{
  "decoder_tie_embeddings": true,
  "lr": 0.0029,
  "eps": 1e-08,
  "warmup_steps": 1250
}
Rows from block 5 of the text decoder, named by matrix and row number. Rows with one number belong to one attention dimension. Each number is 500 + 50 x the weight over its row's rms, rounded and kept within 0 to 999. All counts start at 0. Numbers have three digits each. After the name is the row's rms in percent of the matrix's.
# v: attention query, key and value (stacked) (decoder.blocks.5.attn.qkv.weight, 768x256, the v third), inputs 86-171
# proj: attention output (decoder.blocks.5.attn.proj.weight, 256x256, transposed), outputs 86-171
v.138 105:420560493548464451512599412568585504593594514496598510513467479515478481500498518508420510476400424542456531468557592449505482510489477522378467471459476433572488505509441476482485494495472273479562570477600478495474468544511527534486619498492401487526444506
proj.138 105:522436523478475495486481504518530412553447488527558464503459557462449460453422538533542464521499397504584537468482515405514433465484587552537485548470533494473569415513557531558459550569500548476523477536490618520418521518527534482589521493465543489495492486
v.139 104:447516468494510467479576442534440382527474509460552578451495439426546537509588432491492529554478458528474484483494558505541468519581508530529588414532513497468495469493460485586560578477533559434528525491442536443525541552478563431509567577423424540502503482
proj.139 087:547441482465499519407504550493530471532468488544510481496513443539461514492471514472387546616526459489591449413520466579469455498549578538545524544345466556425500559629520457514509530476476477479449522548507525460545456489511481459569470476503565579488470466
v.140 094:453465508479480514531529496554503455509453473471512518360487559510484505466451503505403495521501446516505535465547595504423501506506472584485556483456525519487485536555459421502507552437380425482474589504570533546458556489497506498486591523455508604480497546
proj.140 101:525496450511436493534460493458522467477568528437517487486559506514540515476540436521467517499504484396488451548446497590484439495486447580486478533470393529506483570581483536475549467445520486577574571490551403494519539579585428437416406473540524555508472486
v.141 099:517513497515549480519493400520532542463546495715547489537509528482508500409473440495506594440493443455532598495465495389477518441520517529510442516587500588409449537500564486457508541535614523561473470438581502401542451563543487495429437516474473583467557527
proj.141 117:473481539403506559482474500529539501507532431409499515452489440567484569421338532452482474536426522608503570494496485451494401463504457501569480500381496447474572452520428578537470496552457483538537561531482611560453490511546517482556504424553471512616540465
v.142 105:474514461474505535522637485541482449548524596477499557445503471521515455510467481519539517514458503622434514481431521534472524448522533457556489482515484530513507525465487583466564555502481503460488466487558442548595444485479461453452507513553468470482481552
proj.142 104:466471586518419439518528554569551518554462490474581475435553509593413472494503415437547444551508511428502495496480530550457495501557510471439470466498519589534449464446486533507514503496487534578485459581409476518505421529647482425426489429447484503554460528
v.143 098:468409557515490478549393576477541532483562494503490516485442558564521541439540508523469481487502485404518475492521475382589374409549463607539491494513527447433515495483453349484467508554527532477505525373451448361510462456573523543561411527526456577527571498
proj.143 105:493490437509501511477506506567472513593492399541496509525672454384521515550500484494400485482526571502496462499504529569505461490470457494559452466533510542515469568527467429506541574470478478513519481598458447438533519507483493474453489439548555496413496571
v.144 102:507586452457495527501482447501441459578561504486518621479446611552473501600480519468612537441564561454590477539443539525484458567526553446498516498499498498521453432459503529490527447499494419444530607550566578460583465491490387456551400565565522452484533473
proj.144 096:510408628438517457527513487566514485553471452515505449444511401523401436496502556535560532452521558626465546479483500441430549536419512491505548611522476539410596483465457505545465557516587565531440426398532514573470554501393503507516447464501472533466525413
v.145 102:553464537450532503588499608438516588512514474509521540564449505392370538516397428560474558601475540520570492511433491476512446531550499505473522588519511482453517432471504443450498494576475433497417492543410490496447602489496565581569460462533491547476466486
proj.145 099:424495549462555473523551561399437475495551517455496496553437549538439534413540526527565511534534511440458567541517460466554538384476459426507447531421493454584419524552520540528491442530549593428564448531450471578534518431550559507467544537457564521547494483
v.146 115:526503521495470443517478536482454603542441523607477631526518503492523573470454518538429450525610510553560415528523462411506438508579485482545461486548508493498522450494496473476452494540450545483508482443421555388525509437486500498541416449454473496501518463
proj.146 108:521527563508526510538486532619606457470524454569481403442549456517488431457578523536479584501397515544553545404548509451522528455501469423470481459569496485425483481450436427499455512557520418550471491490554543517656491494384543492487434516458480487448526478
v.147 094:572514503530518626426477496576489485460435536472439470509585513514483475463583539445461518490482359472517549478557533474547493453371424570532489474503538394553533523406508482512433470484611536514609544439458597467459508552545587488448494538462499524468519545
proj.147 100:441518439456495556482475534523495490578474475474569574513548460456523600445426516452420487463528465491474490520439431484493437561479419509566517537487415502525602569530470525478541489556499506466483639564512517494517497504534433526519479432497612478554499517
v.148 121:564502518447435467383474471533454494402492541672399465443498612509460515499447516414477466461472586518483478550560466524517615482445523552490467514415477550485511570564465549488603492494494518485592495525530536473551430481621554462441488481429570471563524510
proj.148 119:550466457533491499571557449518489454531558566470533537448464484434609446501525604547477498540402508641487511518455483473544501543464597469568464536556514459464570391529530416549425580557516455505403456488424468485404468547412544525548530422576437447463478431
v.149 091:503449544418502466476585461457571452449473508440486438470460560550506418489474484520539488532477447478524507511580556536471483583511615599545489472481578471464459528545426561545511442516473441429435624499499529538632562419602504531425490478532479547435515521
proj.149 102:519425448557433508498435393491470545444436533550496502462524487431569539452492522463539512472487484538476562468428411471454490443472523468470564555519431469417484561540600415524462519506524560504499515518500424523519572562489448453518508554530460548400532401
v.150 094:489456464497468453474492509549495451502459519567507488499475451553588491445473448628519485412486422534403482615432470450544539554529509395457578504504521498448523531458498501514478471504487499565466459542513483480480511402461471407473486519493462496532461491
proj.150 100:495423496555514479433527408462488583546450557541494471499470531483460464484474423554516536485497480471524522498552467582539444497438485519552546429437618490503543508410508422544446477477382563431533513533589553528479437572535583526572424516450477545437501578
v.151 099:501498591493500495447489461528542516505452508372489456437544498466513418543506549559450497469469467396465466501564567549500515444363454522517424499450582411464547508548530490508533476456555486454487467416464494502544442485591554511428534524611522468565414464
proj.151 115:517515410525497451489493487496460462482479503448498541572456521532439569402502511468442545408550460490486538485538522592435497459528431539494633467468516527458571583492505494497432571479450591349653511572546446458560490510577573560528469537553579527473494538
v.152 098:599518479479478417475479487521497506385486461524447489530428540523489424500574482457544507502572506477528540492452348516553485642478418458503450559593512621503533522485527583460474551498552508596454444448508489505477473510569523436504454545446533536535431531
proj.152 091:570537530462485551519461354474571533527547482531456598500366476479443485447445463540466490486470553552466469484517443418573535458492514509603526541517506404550582445453485468482491421508458463401460523493434594532359474444566522620534619524501556435539532447
v.153 088:448497559520542416543470441414522565508437537514461476450464545362509467549616601529535518458560523467403556438484482449507596412444468497476432475539493487459449531474462515530521580533651512561553420473510453502463452493471470536398548550543503546495509498
proj.153 109:495493483443522584408504515558415504490526451360572569591524442539451596563377574432434506493478487541505471420553460462471452479572509510490604533428551405530592538561423487460451491472462505431527533564422573547441451506502539496549550468548512496569445505
v.154 122:476340520417502464404542561460410576605580556417509611536532577489516529551468468526521422487518520560424506549484526526434557510533560434569528536429558468444466500590519509523479454479530481451459572512501530570539553460502484521458477499405427513446481504
proj.154 110:494490505629465419548451450478405507399565515516529518522593477472506513541533490557515405392467519495502453538527561555589487463495445464461514440533507524453422608422541485497495559520505450464426516486543446494558555484392499478457400457456459514574453524
v.155 117:422435587501553580506495503490477488478515497550563557492509494501504514530504473544517482426507447484533558523443541495530460465471480462498522587529515611359433523519427437465483502522493512539488591502481488534483514497521502499568490413480491510509472535
proj.155 111:521465406503521529490444479560471516503492490539485577485536549457488530460524524594513517504494486552470567511512511575470436485492509527468531424427483425552539522516452412654515552549546527488529534496549393577518496518488582609477423534526498485501512536
v.156 087:462551465476578536583453440551451602567514498396441596513570479456583495507511622488464432587495394488559459552494509444518467494516495561514484526485491500487562431466454489471440544560421525482346581633537521409450478398441457499389504457441470489489524528
proj.156 076:511490507448478460459490605490540526554457443535497448534465601532409530495477518491594510541600590494578490406498421418477389539552570460491454434588513476520473426544469591487467462492462577489533440462537488545505517509490503478509515545458479564515479540
v.157 129:511455533523421493428465515466521555503504520558501452448539458591477501461498439460531508495553536470446480527478489482436529580583575495581529464478509441421437443443515445497538396526506531478467544490576534503591569520442466499431368494411473475523486532
proj.157 159:532561483579498495559546481544447536513426594497484505463542487499544419563587499515479507494458458438519496560505518515479534523507531472533493518563499581573529506451552437497524548416428460468430475461461403508509534408406460448475504541512479492400497499
v.158 109:571524533489439514551543493538521561473517470536485474525425575516475540492532486518567487460511494529568468426430500494502505570532421433469501526517457547472487432428524471462483512521465555550590512526504529522500573577465467530409489530509559374421436538
proj.158 109:437507473487480475473570535419491420526424503470522566513476572599532511550502515471478477508467508532428597487460478500430540453547546503498480522439502513560425442570500577495474498555537482598461377528550552567465494537451480443535581568547463479544504483
v.159 078:486492400477549468498523503499447475493450431549540536596529438378470515585434469513474485558482467481454486526491548534533491449582535507489537496544514521451530479515480585499501545502503522514607573479532571477484465423543513544484456481398564517459489511
proj.159 088:538579417466438549480513473558508505531509469438507471521551560541579469481546424584558521472493415490553402473445454496499503478445528520517496564506539495422500488492454521492449473518421542551447531513550469427489597521514503614530491567548539458555422432
v.160 104:506587541557432490510498457515455415495470513564450342536534588419569438518512531526588477467531429517479497491501486511414448451451403557551431499633484504486498577483509551520523623485595456426473474549398540459451494484543484458488526526498570624485509438
proj.160 129:459511501473498545437516547499522466426592427423473525588516473491500492406487510481481559442462499509492464454515474602527483470552432441454550547479468396478534466546558486517491467552521550479575633533541505484500445433465568587509523449552549488518510443
v.161 108:446450446524444482415586474487512571559545570517535464487481436529513497582520511498509459427558512455399489416514476394619468422448508432411536500361479420580499494449469489516490462469459611584559474482535572471491498538496412532565467512546547430487415463
proj.161 106:458505528524511455447496554510500522541506511452491494472501523584497533526548474489505461548440498476464537516525557495477529507552460506484452415514524588513480395401520567522557476444527398530371524451522460542525500571375435387450507540512459560536478571
v.162 107:508489451461552493471531644489559551577564468504475610559460428574510455446514438475460469564507637514446493595475438539443545611510582511497545488503503521504477465461503584523417429501465468566448451533541535575558510498563420518531524574436478490529484448
proj.162 098:574532531496475462493502498485450441472460511603558423500417543531486439488458494481546436465475452445535480544473523491632540478505522496509453535550558500544490393450522530484512476474530500531461374494425552457480516496434494570422623578475483513520521565
v.163 096:535468516427548451511540517430406546525502514511487528499604448453491413410505516468491537631478561592522471559543516489457483545513552614515607484473470521642474560538404537466529496499521507500488520480464529515488460454483448501503476485442488402480444500
proj.163 089:482446442548496513469498564424456537568447525413575516456512548441532473513529505497487504475644538395508556472472548498474503411480553455518469515515438514471506553496591467449491448533556598440518483548426490482529457444582484531512560502544508592467467540
v.164 103:465569497470494515435516537552509439454470498552447403533577536535526486494522542472513550494461484478475468424470534490460504427402449390466474491451428468437497599453531553483559567494593478496474488495484528557448468556441512489505420492524542537543518476
proj.164 113:535481521518470483476513511437505440534504476573492494559476591476488537500534590538485512486476537518580593440419422450531502475575540546517454472457595444468564439574513446432427541504433498441574523598448539490401525535489514542535537496535543556432469457
v.165 112:461589466633512558415540515559514509482542597464508545477599448481542505496461460519528472450476418441499529449594495498521618462401460508506475537457505358481436515537506465515537503418422443494513565439529519541446440473514530432442586522504521530540411535
proj.165 097:423504443468501557412523510444419473538421498449567519495399524564531579453496463558472477598528477491487547588490553517413464500487467524576515513420474545482563481520505530541487508495560602427522546511472493549444523471564464547555379567498587446581493513
v.166 103:474510499440509545472558519581493482480462514528462503653533524543569481548514491473508503523488433541466481466509562480562524468467563532557430456547508399434532477490573514566492636522552495415489525498511481569562504537477557504458485459499537525572435528
proj.166 111:479513555486537516562469522535498519455518441501578522606560528478498566417451515499397527459489468482457437433533535474516487441570373514411519439510508449497553484499540528482464491558546533474601521555585568488475461477543529538410570435570550496516556445
v.167 086:582549523428486485556443512532507485528477492486462528404434540546528447531438567465436508485556540478548508479445477465539537463526455553550517506516597511512595525538484537542518482493501552504484475610541465616480564448495570505500466549462516440612420546
proj.167 093:425516521641377482530471485452440547476513537488495450499552469408517572544505516551513562474518465482482518505537548596476506475513516518474480502520454552463409528555585431457423597500434408548475515487511477411470504524508449445546431538573456585439478558
v.168 092:490464425543504462423501465507491587380489478456475574459523481652547583447490500520450458458433520401409452504493547491431561427376423508456538445518495535450519478466489454412508451478429479485481537431507506504468506550480496478472595487533515540578510567
proj.168 086:509470530501564515455497467463490510540507502473585467465399493447448434557535554467490461445552472488570502454471464572435506491535371516461460478505490467490465415549512563444498520541518399523509507578467514463538488466525558508546529449480589538534431439
v.169 097:436521487460498501531510563521482370477482470485508547494468547550492466485552433467439561642371474547384517533469603457510498429573504555543480528443429493462543534525490481487549563564492425534385544437470482504538435520522504502545515466642549559463531523
proj.169 093:456397586569535465498453466435541451457533480475536436491546558388443457462505488534592570473575454500465477401490407510479478475577446495438517413497557507447513460605505553565430458574603565475579549587547604457461392521563572520520507435511572508482465456
v.170 103:547535569446552492556450479436513502516466466440522389535497624452472409601645640461491512516431524532573482578490584461473479503459465529479510459497464552408505514530499537499512589557463475467462539582458475434519448449541503525500538498472557555485558491
proj.170 117:458486442437549569447540469515507509457570432445535557494464493468536513484379520461471554525475435532554457412557411540496454551518503563493640518498527523488558510535467476543516618539502552478571562476461577498557532528536494603652414490486518583490528494
v.171 086:602515549519381493488451527469570453508486479517412477441547490598506532532509542486478565424512490559531453372550449421446531540528510459533478469552399596574536556484569482429496527449449525577459507485513455478507542467516389507488470511522547541589499467
proj.171 091:469461525483494565499594545566493501468529510454548477481510550466547492584479513461466527523513514528494433443482555501484532554550481451427472451532513435515541430592486539516491576577550568550616381588513469441487546393503533570481548583532475466486494541
v.172 115:506541516621536539494502470520531463374465503358452507507547560514497532560439547473467511459528455495554495423461590524476474486489393498488408507507507515486568466503549485458464574501506614476550464519467461495544471503531541498457574513581585522467462500
proj.172 104:459566372493535558557573491535466456565499522491545538475505526529538495486625434468372497566402458563462460431473471525424521548502450509519514511467462453541564529583530549526533500551503499552537523510475455451351490429512491539488505470507468521484500471
v.173 138:468507541511520549553524580548463439570513493475565582465486395487526388498466504526498511530534436519471545463409568504488469466471495457469550491432451551514486586529461395557492501506409425494487519529467487547479525605467483513471488498634533489443442457
proj.173 128:505432549521472495490467524472509522542481524547464452481587539580503523596538476513497488433486523395490560437483530557516510446537463539433486405512471542518459516473583589478531436457499466515487569518507474472643515512584523465462477558434487563552483586
v.174 107:552516346556490506498493471555445487590479542626517471485416515576465528461505486465500527463545458491522497634481516426558548483508484522424486409484516434484476444468600531541529574498410507453509480417505528521562494512522548473437384491554531418482419526
proj.174 092:477514498458525501455427533471482586441514461385592523571534510448574501566437523500452509440483474473480494505490550462532515388531399533472490463421490495449485526404485469491460532569458420537500453549544439420493433522463533521478500551546456533558524531
v.175 100:574516517448442520413551552524485539329564449564463568479524466549487482447414449563543516523547517490552509535450407531491498523520544497489421489519545567510494505446566543565499523517506438586459473598569460490446524486557537440594459475559444531584508496
proj.175 091:517464428496427474567503483503451581519442527463489586532503496444421604403528494574467504370559570481404487596555446649597456460465426517483521487470570463363483573500514488551485419502492521431479520490530464502553490464621447555474474466581516480463493454
v.176 118:562518528527513510572574509475528521486539424460495665491476559590520547466424494504504566451516507610531502497472471443477516536619533467511524530545494521554483384573476444542427574538429569576455549488511464567485528506434413484444494540435511524570524476
proj.176 103:494536565483494361577507495414437525538432605555521470542407495439444548583551531407488451495593420533451475570536569545474477455453424496502511474497547525566401488492569544429514470477457500400470470459456506436503524516508532505499569535490433497468451546
v.177 098:509563518512475520478592400453448462511509498568456465473522543546466440505531524547443484502448432528453514580481490565537496462464430433399404460509446456524443443464561531514513513475598476395513558533462508425469480605504539391554511521530563435422480521
proj.177 100:537496432473506611472528541540524569509596518461562545516506514554555501417588464520521529503465426567535439465570498479437574494449531501512549526516566382509567503433475406566499577569432621544497481565509578448514432459487521586558605444578511525458457480
v.178 107:436479490429504408469442529469501408481544491536485469588503549587552513504417531492419408453542503348474563518554494473449500503522516480495502507549489432516486588498525444527477531531386550497473585423494583540449481579509421535458494527520487584429585433
proj.178 093:537487428504555582465465480558544496457504455387547617492569461470542503460543501458489470488517441512482434549441543457560562591490482452510478588453593501533509520550468530534524502575492537514485369568481546567491489393424512601425477532499437440489601436
v.179 116:441547465535478553523531442505522592493504509498449535439484571534490555492469514571485597469463503549515459535460457432418512509457448435444454504496418485552544494445535412455548517457519424521456441517561436457461440516502448497566517514544553513472517502
proj.179 099:540441523485485552469552497537517470491472530371622488498439528521364546493472521399511502439574478534555506514521479502490484505559496491475558501493502449508558442543519611523431582475510546485507406536407577479511539474484467540536600612491534512498502522
v.180 092:493598531593521438487482453468476546524512568594523537500484447438525551537447607559490535453490553501541477459551427450586517526499463446499517512485534513521515432464415489458474548515443526465492463398530561557448471483447632488549572401544515397514484485
proj.180 084:413530349482543549442536458442529512594478571405508458467457476491476530519568425500420500486449509521549508524586554522525554509437394478528541437558480467464448421558486534540451611417490435461493555538391512555470476462468486514440529473473541476552483469
v.181 102:479447430578440445504456426531498568537519558404596438501513492490539528560540475460485469517448607452431537453510564430338513480525474531544490495484505463462522462576518418463480466501485524505479571493481506565508407519517456498457530522503478565502567538
proj.181 091:482513488495467559421569486483477468419537491634371405525482566559475423469717491461571464500449441557496508553528467504515475478470469413502546507521551564470426436469551431528455552467530517474535423526533368501595466380465540514482484442488442433439462459
v.182 110:489497564483598459504519497450509511474543471438451562581434450443447415478481523561495522450463582549518445559567461523449559485531518355560519568415492563541473490456447553538536464530420473557497474469467456522500414470447452468429571533390432461541482423
proj.182 092:556546554497497378505482508572533607537480516463534495486485521543433495565607463534523438474523503474491445443438556472527541549493513569479496451528487519512464397425465456462514420545527413414481408462571501510487444553508514462442589498524516509539382479
v.183 097:425454504529562527510498514518558592477593516596548507563510467502535487445448497533519450540510533516514501449487485413495459509539475524524522576453524444474552520460411390545487499515520534540616577598486451476413502453496440569524559446491501521412478511
proj.183 090:561422374475391589502527373539472585494546499412491610500458552614532500479433531475500490470464490500459602495467513412453560469467538463522579528487556420537515445445534552536482548459476420557414393474447522513483493463541430473488464485473429474553520550
v.184 115:430570491592480503521552404577521573580528471538483478479521529487498477471528527477484572470482416570584413375481550487502526419431393543438510490490388378493443553512515464457572572530547488492519555530543492477471513583445445482573452470543570458516536445
proj.184 107:536470554424481492490546503542521462574407506517472523543498461562498472454473540398497493543459456559509453463526499526500480552539581539567393549527511497472515456533611529492488502538467488535448530489519515530543515528544522404561545464531523494437545467
v.185 102:467505538511491432406462461496573414485536545571430453562504548593534551508525486383534475495542521514429519495536557453567449542498512538478520464477531499436514554557465420416523521538507557461603493500550458613495451557499441556452501492420408484485451526
proj.185 119:535513397564459526601558383494418513498517550520524531511610434416489464529551538559428507415442453568455465549437510459523589548465578510565507489483573478488517459495483507546465590512464388548457492472467449426432425513430513466469524482546482489476475456
v.186 112:477409501463477506506578526491467471546519540456501472530522497536478394605443481452551513489475471480415565482359487483475515541476593509507506525512480531536478501477514629530564469490559434415464554529484548536609576561615533549497479492483598530480430459
proj.186 096:525461531477499554441428511550576521403552449501457516512550459606466448386473538548508578554445476490441505526527450477514519485443498508452529530505479470502572499416565420560516482511531583443521527466488425591490491560391498553499614506536491446568566500
v.187 092:406484498540501497548530439448507470533510496521401527422516469486402441509456495499552546462514426501425481498470434397465463491412574458441471436436451558510439467511558505504464552494542414540431471417478524417540500559483435511547392529498447556441514395
proj.187 088:422504569509505474395477482572458493521582491507520427531553437485482479519584456438545523459499579620582476456530512459562563476458599488505517479480461429501442593521533429504514478469546541483560559486442497564431483468457485474481535474458467488387479372
v.188 108:556490526530544575560538481497583478524465437512458521582456517502587535435518493489463479478554551464557472500485498489582494480546496490489470521539485517440449455478515564486453624505434525557500390469536470540533456448481437413471519596506510510487573460
proj.188 097:516480485436555570570505437449492486482481466501463469494454494496465449556445587432434581551445473597459585495540532504404581551492573468533567637426590482614558446560424433512437544542543554530564456518501548443421479460467544530517504531530513457481529450
v.189 112:510525503498574513403495506549536429490472403483480543536558595471516518540455519576535452556355515521445475594451481473434461427518463512528426577471563474528440493488460607452507569493487521489511564496457446502439514522546580504578576485594503559511557471
proj.189 105:555470402398537521573481485456578498505600432469546470490517481556483448378417510478512500506533596557572516486457427429531457420471458463481477536551450486504528462565484469533405477574540581528462460514330576562448482445542561554479525454474575473473522474
v.190 093:577486485523567504480506457529576459556488511415593488511550564484480421480598482483553499554512488503472503479440519520499430454542441584430479443545588480479495402451522580490465662490551509531442480525476503502476536476453613488511439541515483523527531458
proj.190 108:513500505469539460539452449521553534514619395473449476454592477515498430476583468553457458505428591556533452486509530486454476516504433464493535538515514601542487582511455617550529559533556492533554512452524458559480530577369467577405426474545477453531519452
v.191 096:498516479516417460521427597518508511411533458600465417493529619553441489474550453495509471439490580542520467516551475465430552567522468418534501455459483532550458514497566440451560489558491530497524418511487504486539502523498492517544448478423552466408528540
proj.191 088:527461499440538496499520505432425485402426526383509546508433428481479473494512515423517596449462461524436496521454511510537522505493478482458448480541491404553520416533495518607521507503601399501363499484411536473507447463448442515518496511508497407542547517
v.192 091:492436542391459504491497541495515514546506524369582537493433448491515424493571524534481513469441587579407522416459521460384521466614522427439527440454606561525450515477462711466518454479509500476456443513494536540472479567542503456579450483495544477529491508
proj.192 095:526505442515357474492469476526476479582523548639472457488526449478485472398523491511520422434460487505552448473546389588543420535382469480520539527583438496510490554535606453502501574522478447519493546516524390439523482543443479507498533399495463518436524450
v.193 097:458554565475552573572435491507442516559528446389493421542434442604502601602443509493442537441593428418521499438493533499554514471479439521466456478484469389550511473520532428516527555512543549514452482437442528521461433560395499524543520484526487415515526466
proj.193 093:476416496510497536492478438529444549414502616467477479452544441445510481493443494479553503455456565544627544520532615598437434419500455467567532484533529552479438463456490450435509571531449449508453534499565503491567451472528495427439444536449514488473494496
v.194 089:506438535441591508397543464506538467494523526500453448594493580532550497452488519497470554489447473475415513567467510590504428567405561556505498593542472520449442524487485465440459478516555496367553554429546382448524456513491450573542569551556515513439456476
proj.194 089:587574568476488504483503424444414523527533521605486550504460403517481445491527510543529479560523527559440466534427540488500554556548576483464446520531514571472492410483521596520473561475547592500442449411425555508445527542448490439487428458454507410598514494
v.195 085:514469512458543427467553523535500432350420506534455493478440543597438510481548527466471468547465530487452503520466574551540454483461479520520502478553392507513471492453548614416548439523501499411518487497516540549556551557573438529548487615569493462433541551
proj.195 077:471503566404484522414514407432490448486514454393528532522427450480472535488454509449528500461568512573556510538532503468444530527515486524502533479557626443497548420538545475482446563499469530469596422479542545464470421410508542558590494517517447461538480535
v.196 086:473484576496514544439528495401467386458448550390508456386481510548471520458534465522516554539465445505526616552502536557528572498528546474515500490501527435512547544521506503543477406529568520536451573572563464494598521530518496530576423551519476556494443472
proj.196 086:514518518497493587504420504498568545431476462503471457502457489425490531465462535496487540512536580368553505437518437566462498536545452503485519464447537515477545526571440414483519456541444483521584501572519502592440490522480555555437519517493627490585595569
v.197 096:492575476512498507525544487530501572529483480599499474458532565470573462526452463535467547560496501458518524427483479500502538484527484548480545515457436490478444508436466431492551568437449540431471482504576519537511461519417524487501590415414639422450554509
proj.197 096:580476535448511547446514384415494442478437572549478509465476532501537432490538536469520446478429445587496523561418562532511514475508625526540495594494540533556449531465457579472527508508570445549408460401434468495385533610536501473511505553541402491592473474
v.198 085:594457538441523601536472536524467500406431488429420602519429520518466500476469503447536557544473541586569530500402608508538523515453588475551495545481517492458523475551534451460595524456452562512532547496564566551542595450559420509459482424430522508429454537
proj.198 088:580598522391567509353475404587507439487380496546548430396474454464461478440499559411496490420454429448539421530476499512506520502487445443460558507488468429557529539486500558432479528471584502512642487414562472426510516431596496475477585508546502550550531537
v.199 089:471426466432553560403411461449486442405499457563440456539488554597475515458526451496494502566544501511523501498483444446566446558502454557548513479573432589465427464461487442399486503558525581421500476495582477565477507527537511538452507510503516561485503543
proj.199 095:580443575471444521515488471474475452588371566485620567470559424539493437548490462502542483475468541529475502562496530548511545443553576560522440460359484464559564479563537459531480522516521532447452403506372617423484537482579528459472526454438485387600413467
v.200 082:510581549452545484478454397451496609414596450593550521560525473460495491511579516535510565446477503443543422451530488446571411475455491594479590522459444476569466469538393442516470541514536497494540483528406509418489463492406506492571544422496502472590507477
proj.200 095:501455498553451525546510619501581470517392553540563473466566544486527576515587398487516449497592509440459496549481520541478508428516516558549390431467391524545507568480541509401563378486453420489497450510500545487484591576554440412441447486532446504551502569
v.201 103:490502563495524554352414497514466443409524456384438539471467557530466471452428442450431507534481520514548483534465551553404485534501465515478565513462536517457502485489474480506513464529509500559539674565511422523458543516426589505528531555518437507493439511
proj.201 102:515495444436495522549576552507514454480490474455543519483526569465462535523456516439527510497535534543587571447542517509521510483515469520525435509507471490436479488465509484576556511520421525548505527497461470511539522491474500514545364467521473539600548543
v.202 081:494427495535486491572412491479504426553515524478476391501569549488505571529501476466494451508571454526465540531579562549476514427404411553516482513518567501516500497534524492451568393490536434499563425494441585529475417486572540585490531503563462430515518508
proj.202 083:458508504526578559443543559545560553495544438443550571627526520558522441499497520531492476537484563468485548563466440390563552488452495402496501461549538430540468435439490494555560506502479454533497475513460585542560408457425501445481563600468470459506445522
v.203 090:423498443426497485461501494534493500525512504445457395450519530554484432532521585458453452471487473513471476485412488526480541462517569450487467578570544547506528495457538468541449512557487456524502630446447542546520515546549400467484385551489498404475509518
proj.203 071:551555556466531417502495448517406375542506615490474496434483396529465462538500501460575532472453445581525529517525565469504484501475429493459511465440474501452452487528543545562481486455535533451546448582357445452503521438401497516543520453426538507456541369
v.204 095:443520426444503532432517456444536476684573460467598513444434639517465528477444469528521478495519491490564530442567498541414463432488477483513563548455544571452506577463514473615461618451555517521617587596470443519554455466531562512519455511491541529514510516
proj.204 092:447451490546541415582514422505485513576479525578476504469566544525538454509517510517514509506415517507429482473441455541494512480563561510589477496526430475467518464476546581518503450464512477532480502442477533553332491605496526511508545383586486504569392514
v.205 094:547461493562458569467504537425539476488510480502448594501479492609540387502407439515521435518456494517494496525539526531475618527460464531499566521542564571513493551544579586508553443480450494480485473435548545524514490543649536488452586487381503571477482526
proj.205 088:600530512411470497467548431496498386510542482536526506597421482566494441472499465444499452588521528532397547505567482505490581492497501441517461546473580456557501524533530549570409494507516543471493429453418591560502448368476667512485531444504514458484445516
v.206 099:489537484544441490519568548466454523478543491503478469472463476533483519444557505414482575377537527493522534499523560507544566448455484549459448464455448425622496482512540410519502465451526477564489455522514597509504449475364503531550519478486521417458508484
proj.206 099:428511527517482530601501488502566445523449479519471445441617461433544550488448470464538519481519502441605585466539457445462444486500426556501516530559472490448550608503506509515537440491511444608625556477550478534525518512567467483449438421486476624506530520
v.207 086:512522414508585526491508496534496528536448508472479465474484537569501444447452460455545549504498475469530521486483534435517596481499472492498551548439502578385446617560551507540459453511487540540595518526497512469499584531512464499445467592522543569491496487
proj.207 096:519590520451455494412456510543408425528511524550479525448415460523510480459585517496510505513503431601414397503475471558403504498515558550548430547475446442519469479577476496522481433423566533410513482470498485565453541521529472570506502426576540380402499493
v.208 087:560511408508534442522457451494505524493510524581532480504560531414552557499449556501469551480507440530539464503459380526612429452431444529479477410479469529529541462551439445503484626514546529501474501418458521445423469468541512500356555532436482488420570511
proj.208 091:470498455471530458556494528523514516522406537479535608528616410497474470529524382494513525432564573576493509507590533453476494430507467565472450440444501504497570578475416463520474402494424466555569456504531472482413441431633449471426424450531489528528461458
v.209 100:482584409499518498468538415500486484433510509430472596492554511591557524464546476549516505514578494544415530509468553459501447492466434495444557490446510574517517537472470386624460478519482491537446450446530538498444466448543443461431463514530504446469521527
proj.209 094:494537663461554542430467509493492503601522550514499481592473435507435470506542519563526489567569532489532449506594404545615541532483624488490503421443495428475427498541444542430462496518514570400513465459517516442541452539540553538511539491402572452480518496
v.210 091:484460414515465519564500495544440482541541454458431527525537485527487436561556591551512507530603529478590484471502453465484474492520557513485474566462555465497522515466381490565400547403510543500415482468412458482507537482445523585567498497522519557387526564
proj.210 099:499421510496495461494455559443399547527429597497517519511539492418472513570493533518540454424492539479511562574417524523554406452558498486525549446467503492461499573497477463505485489549443433516484497535503469523536525504542418435441399508478489494597553595
v.211 098:532494490466553538444536558435512575430514506424486523389543458460491488490516518388509465555533444501562466420511439484453553537546553519486484479513579554576513509463495440619512443544431538514442567593492549494533611519509538470453409454488520429510524467
proj.211 109:428528435504485572528493530545468465526495562518506524469538527519455592534522492626527469508459547526445527479481411508456470497368434517470546505544426461488508560557527477500491515484503511494565518502434487519535402510500522508481642441455494516424547531
v.212 077:489570475606438589461480524556502520524455447434516493668456472529463553493524419438471529580463475573471505525548491512532506481483436413538529558460518514496496531495467554480402493502443446466545576468527449511450456465544504487489542530517522618466609496
proj.212 075:525568508522501467505554495557552558446490473452445546546477573567485510507454465466492525423486415474512543490435448477486469504424572575476507551563595415542455501433555489502525418482432544485451506468578612552428473491419520465493464564509463564536488595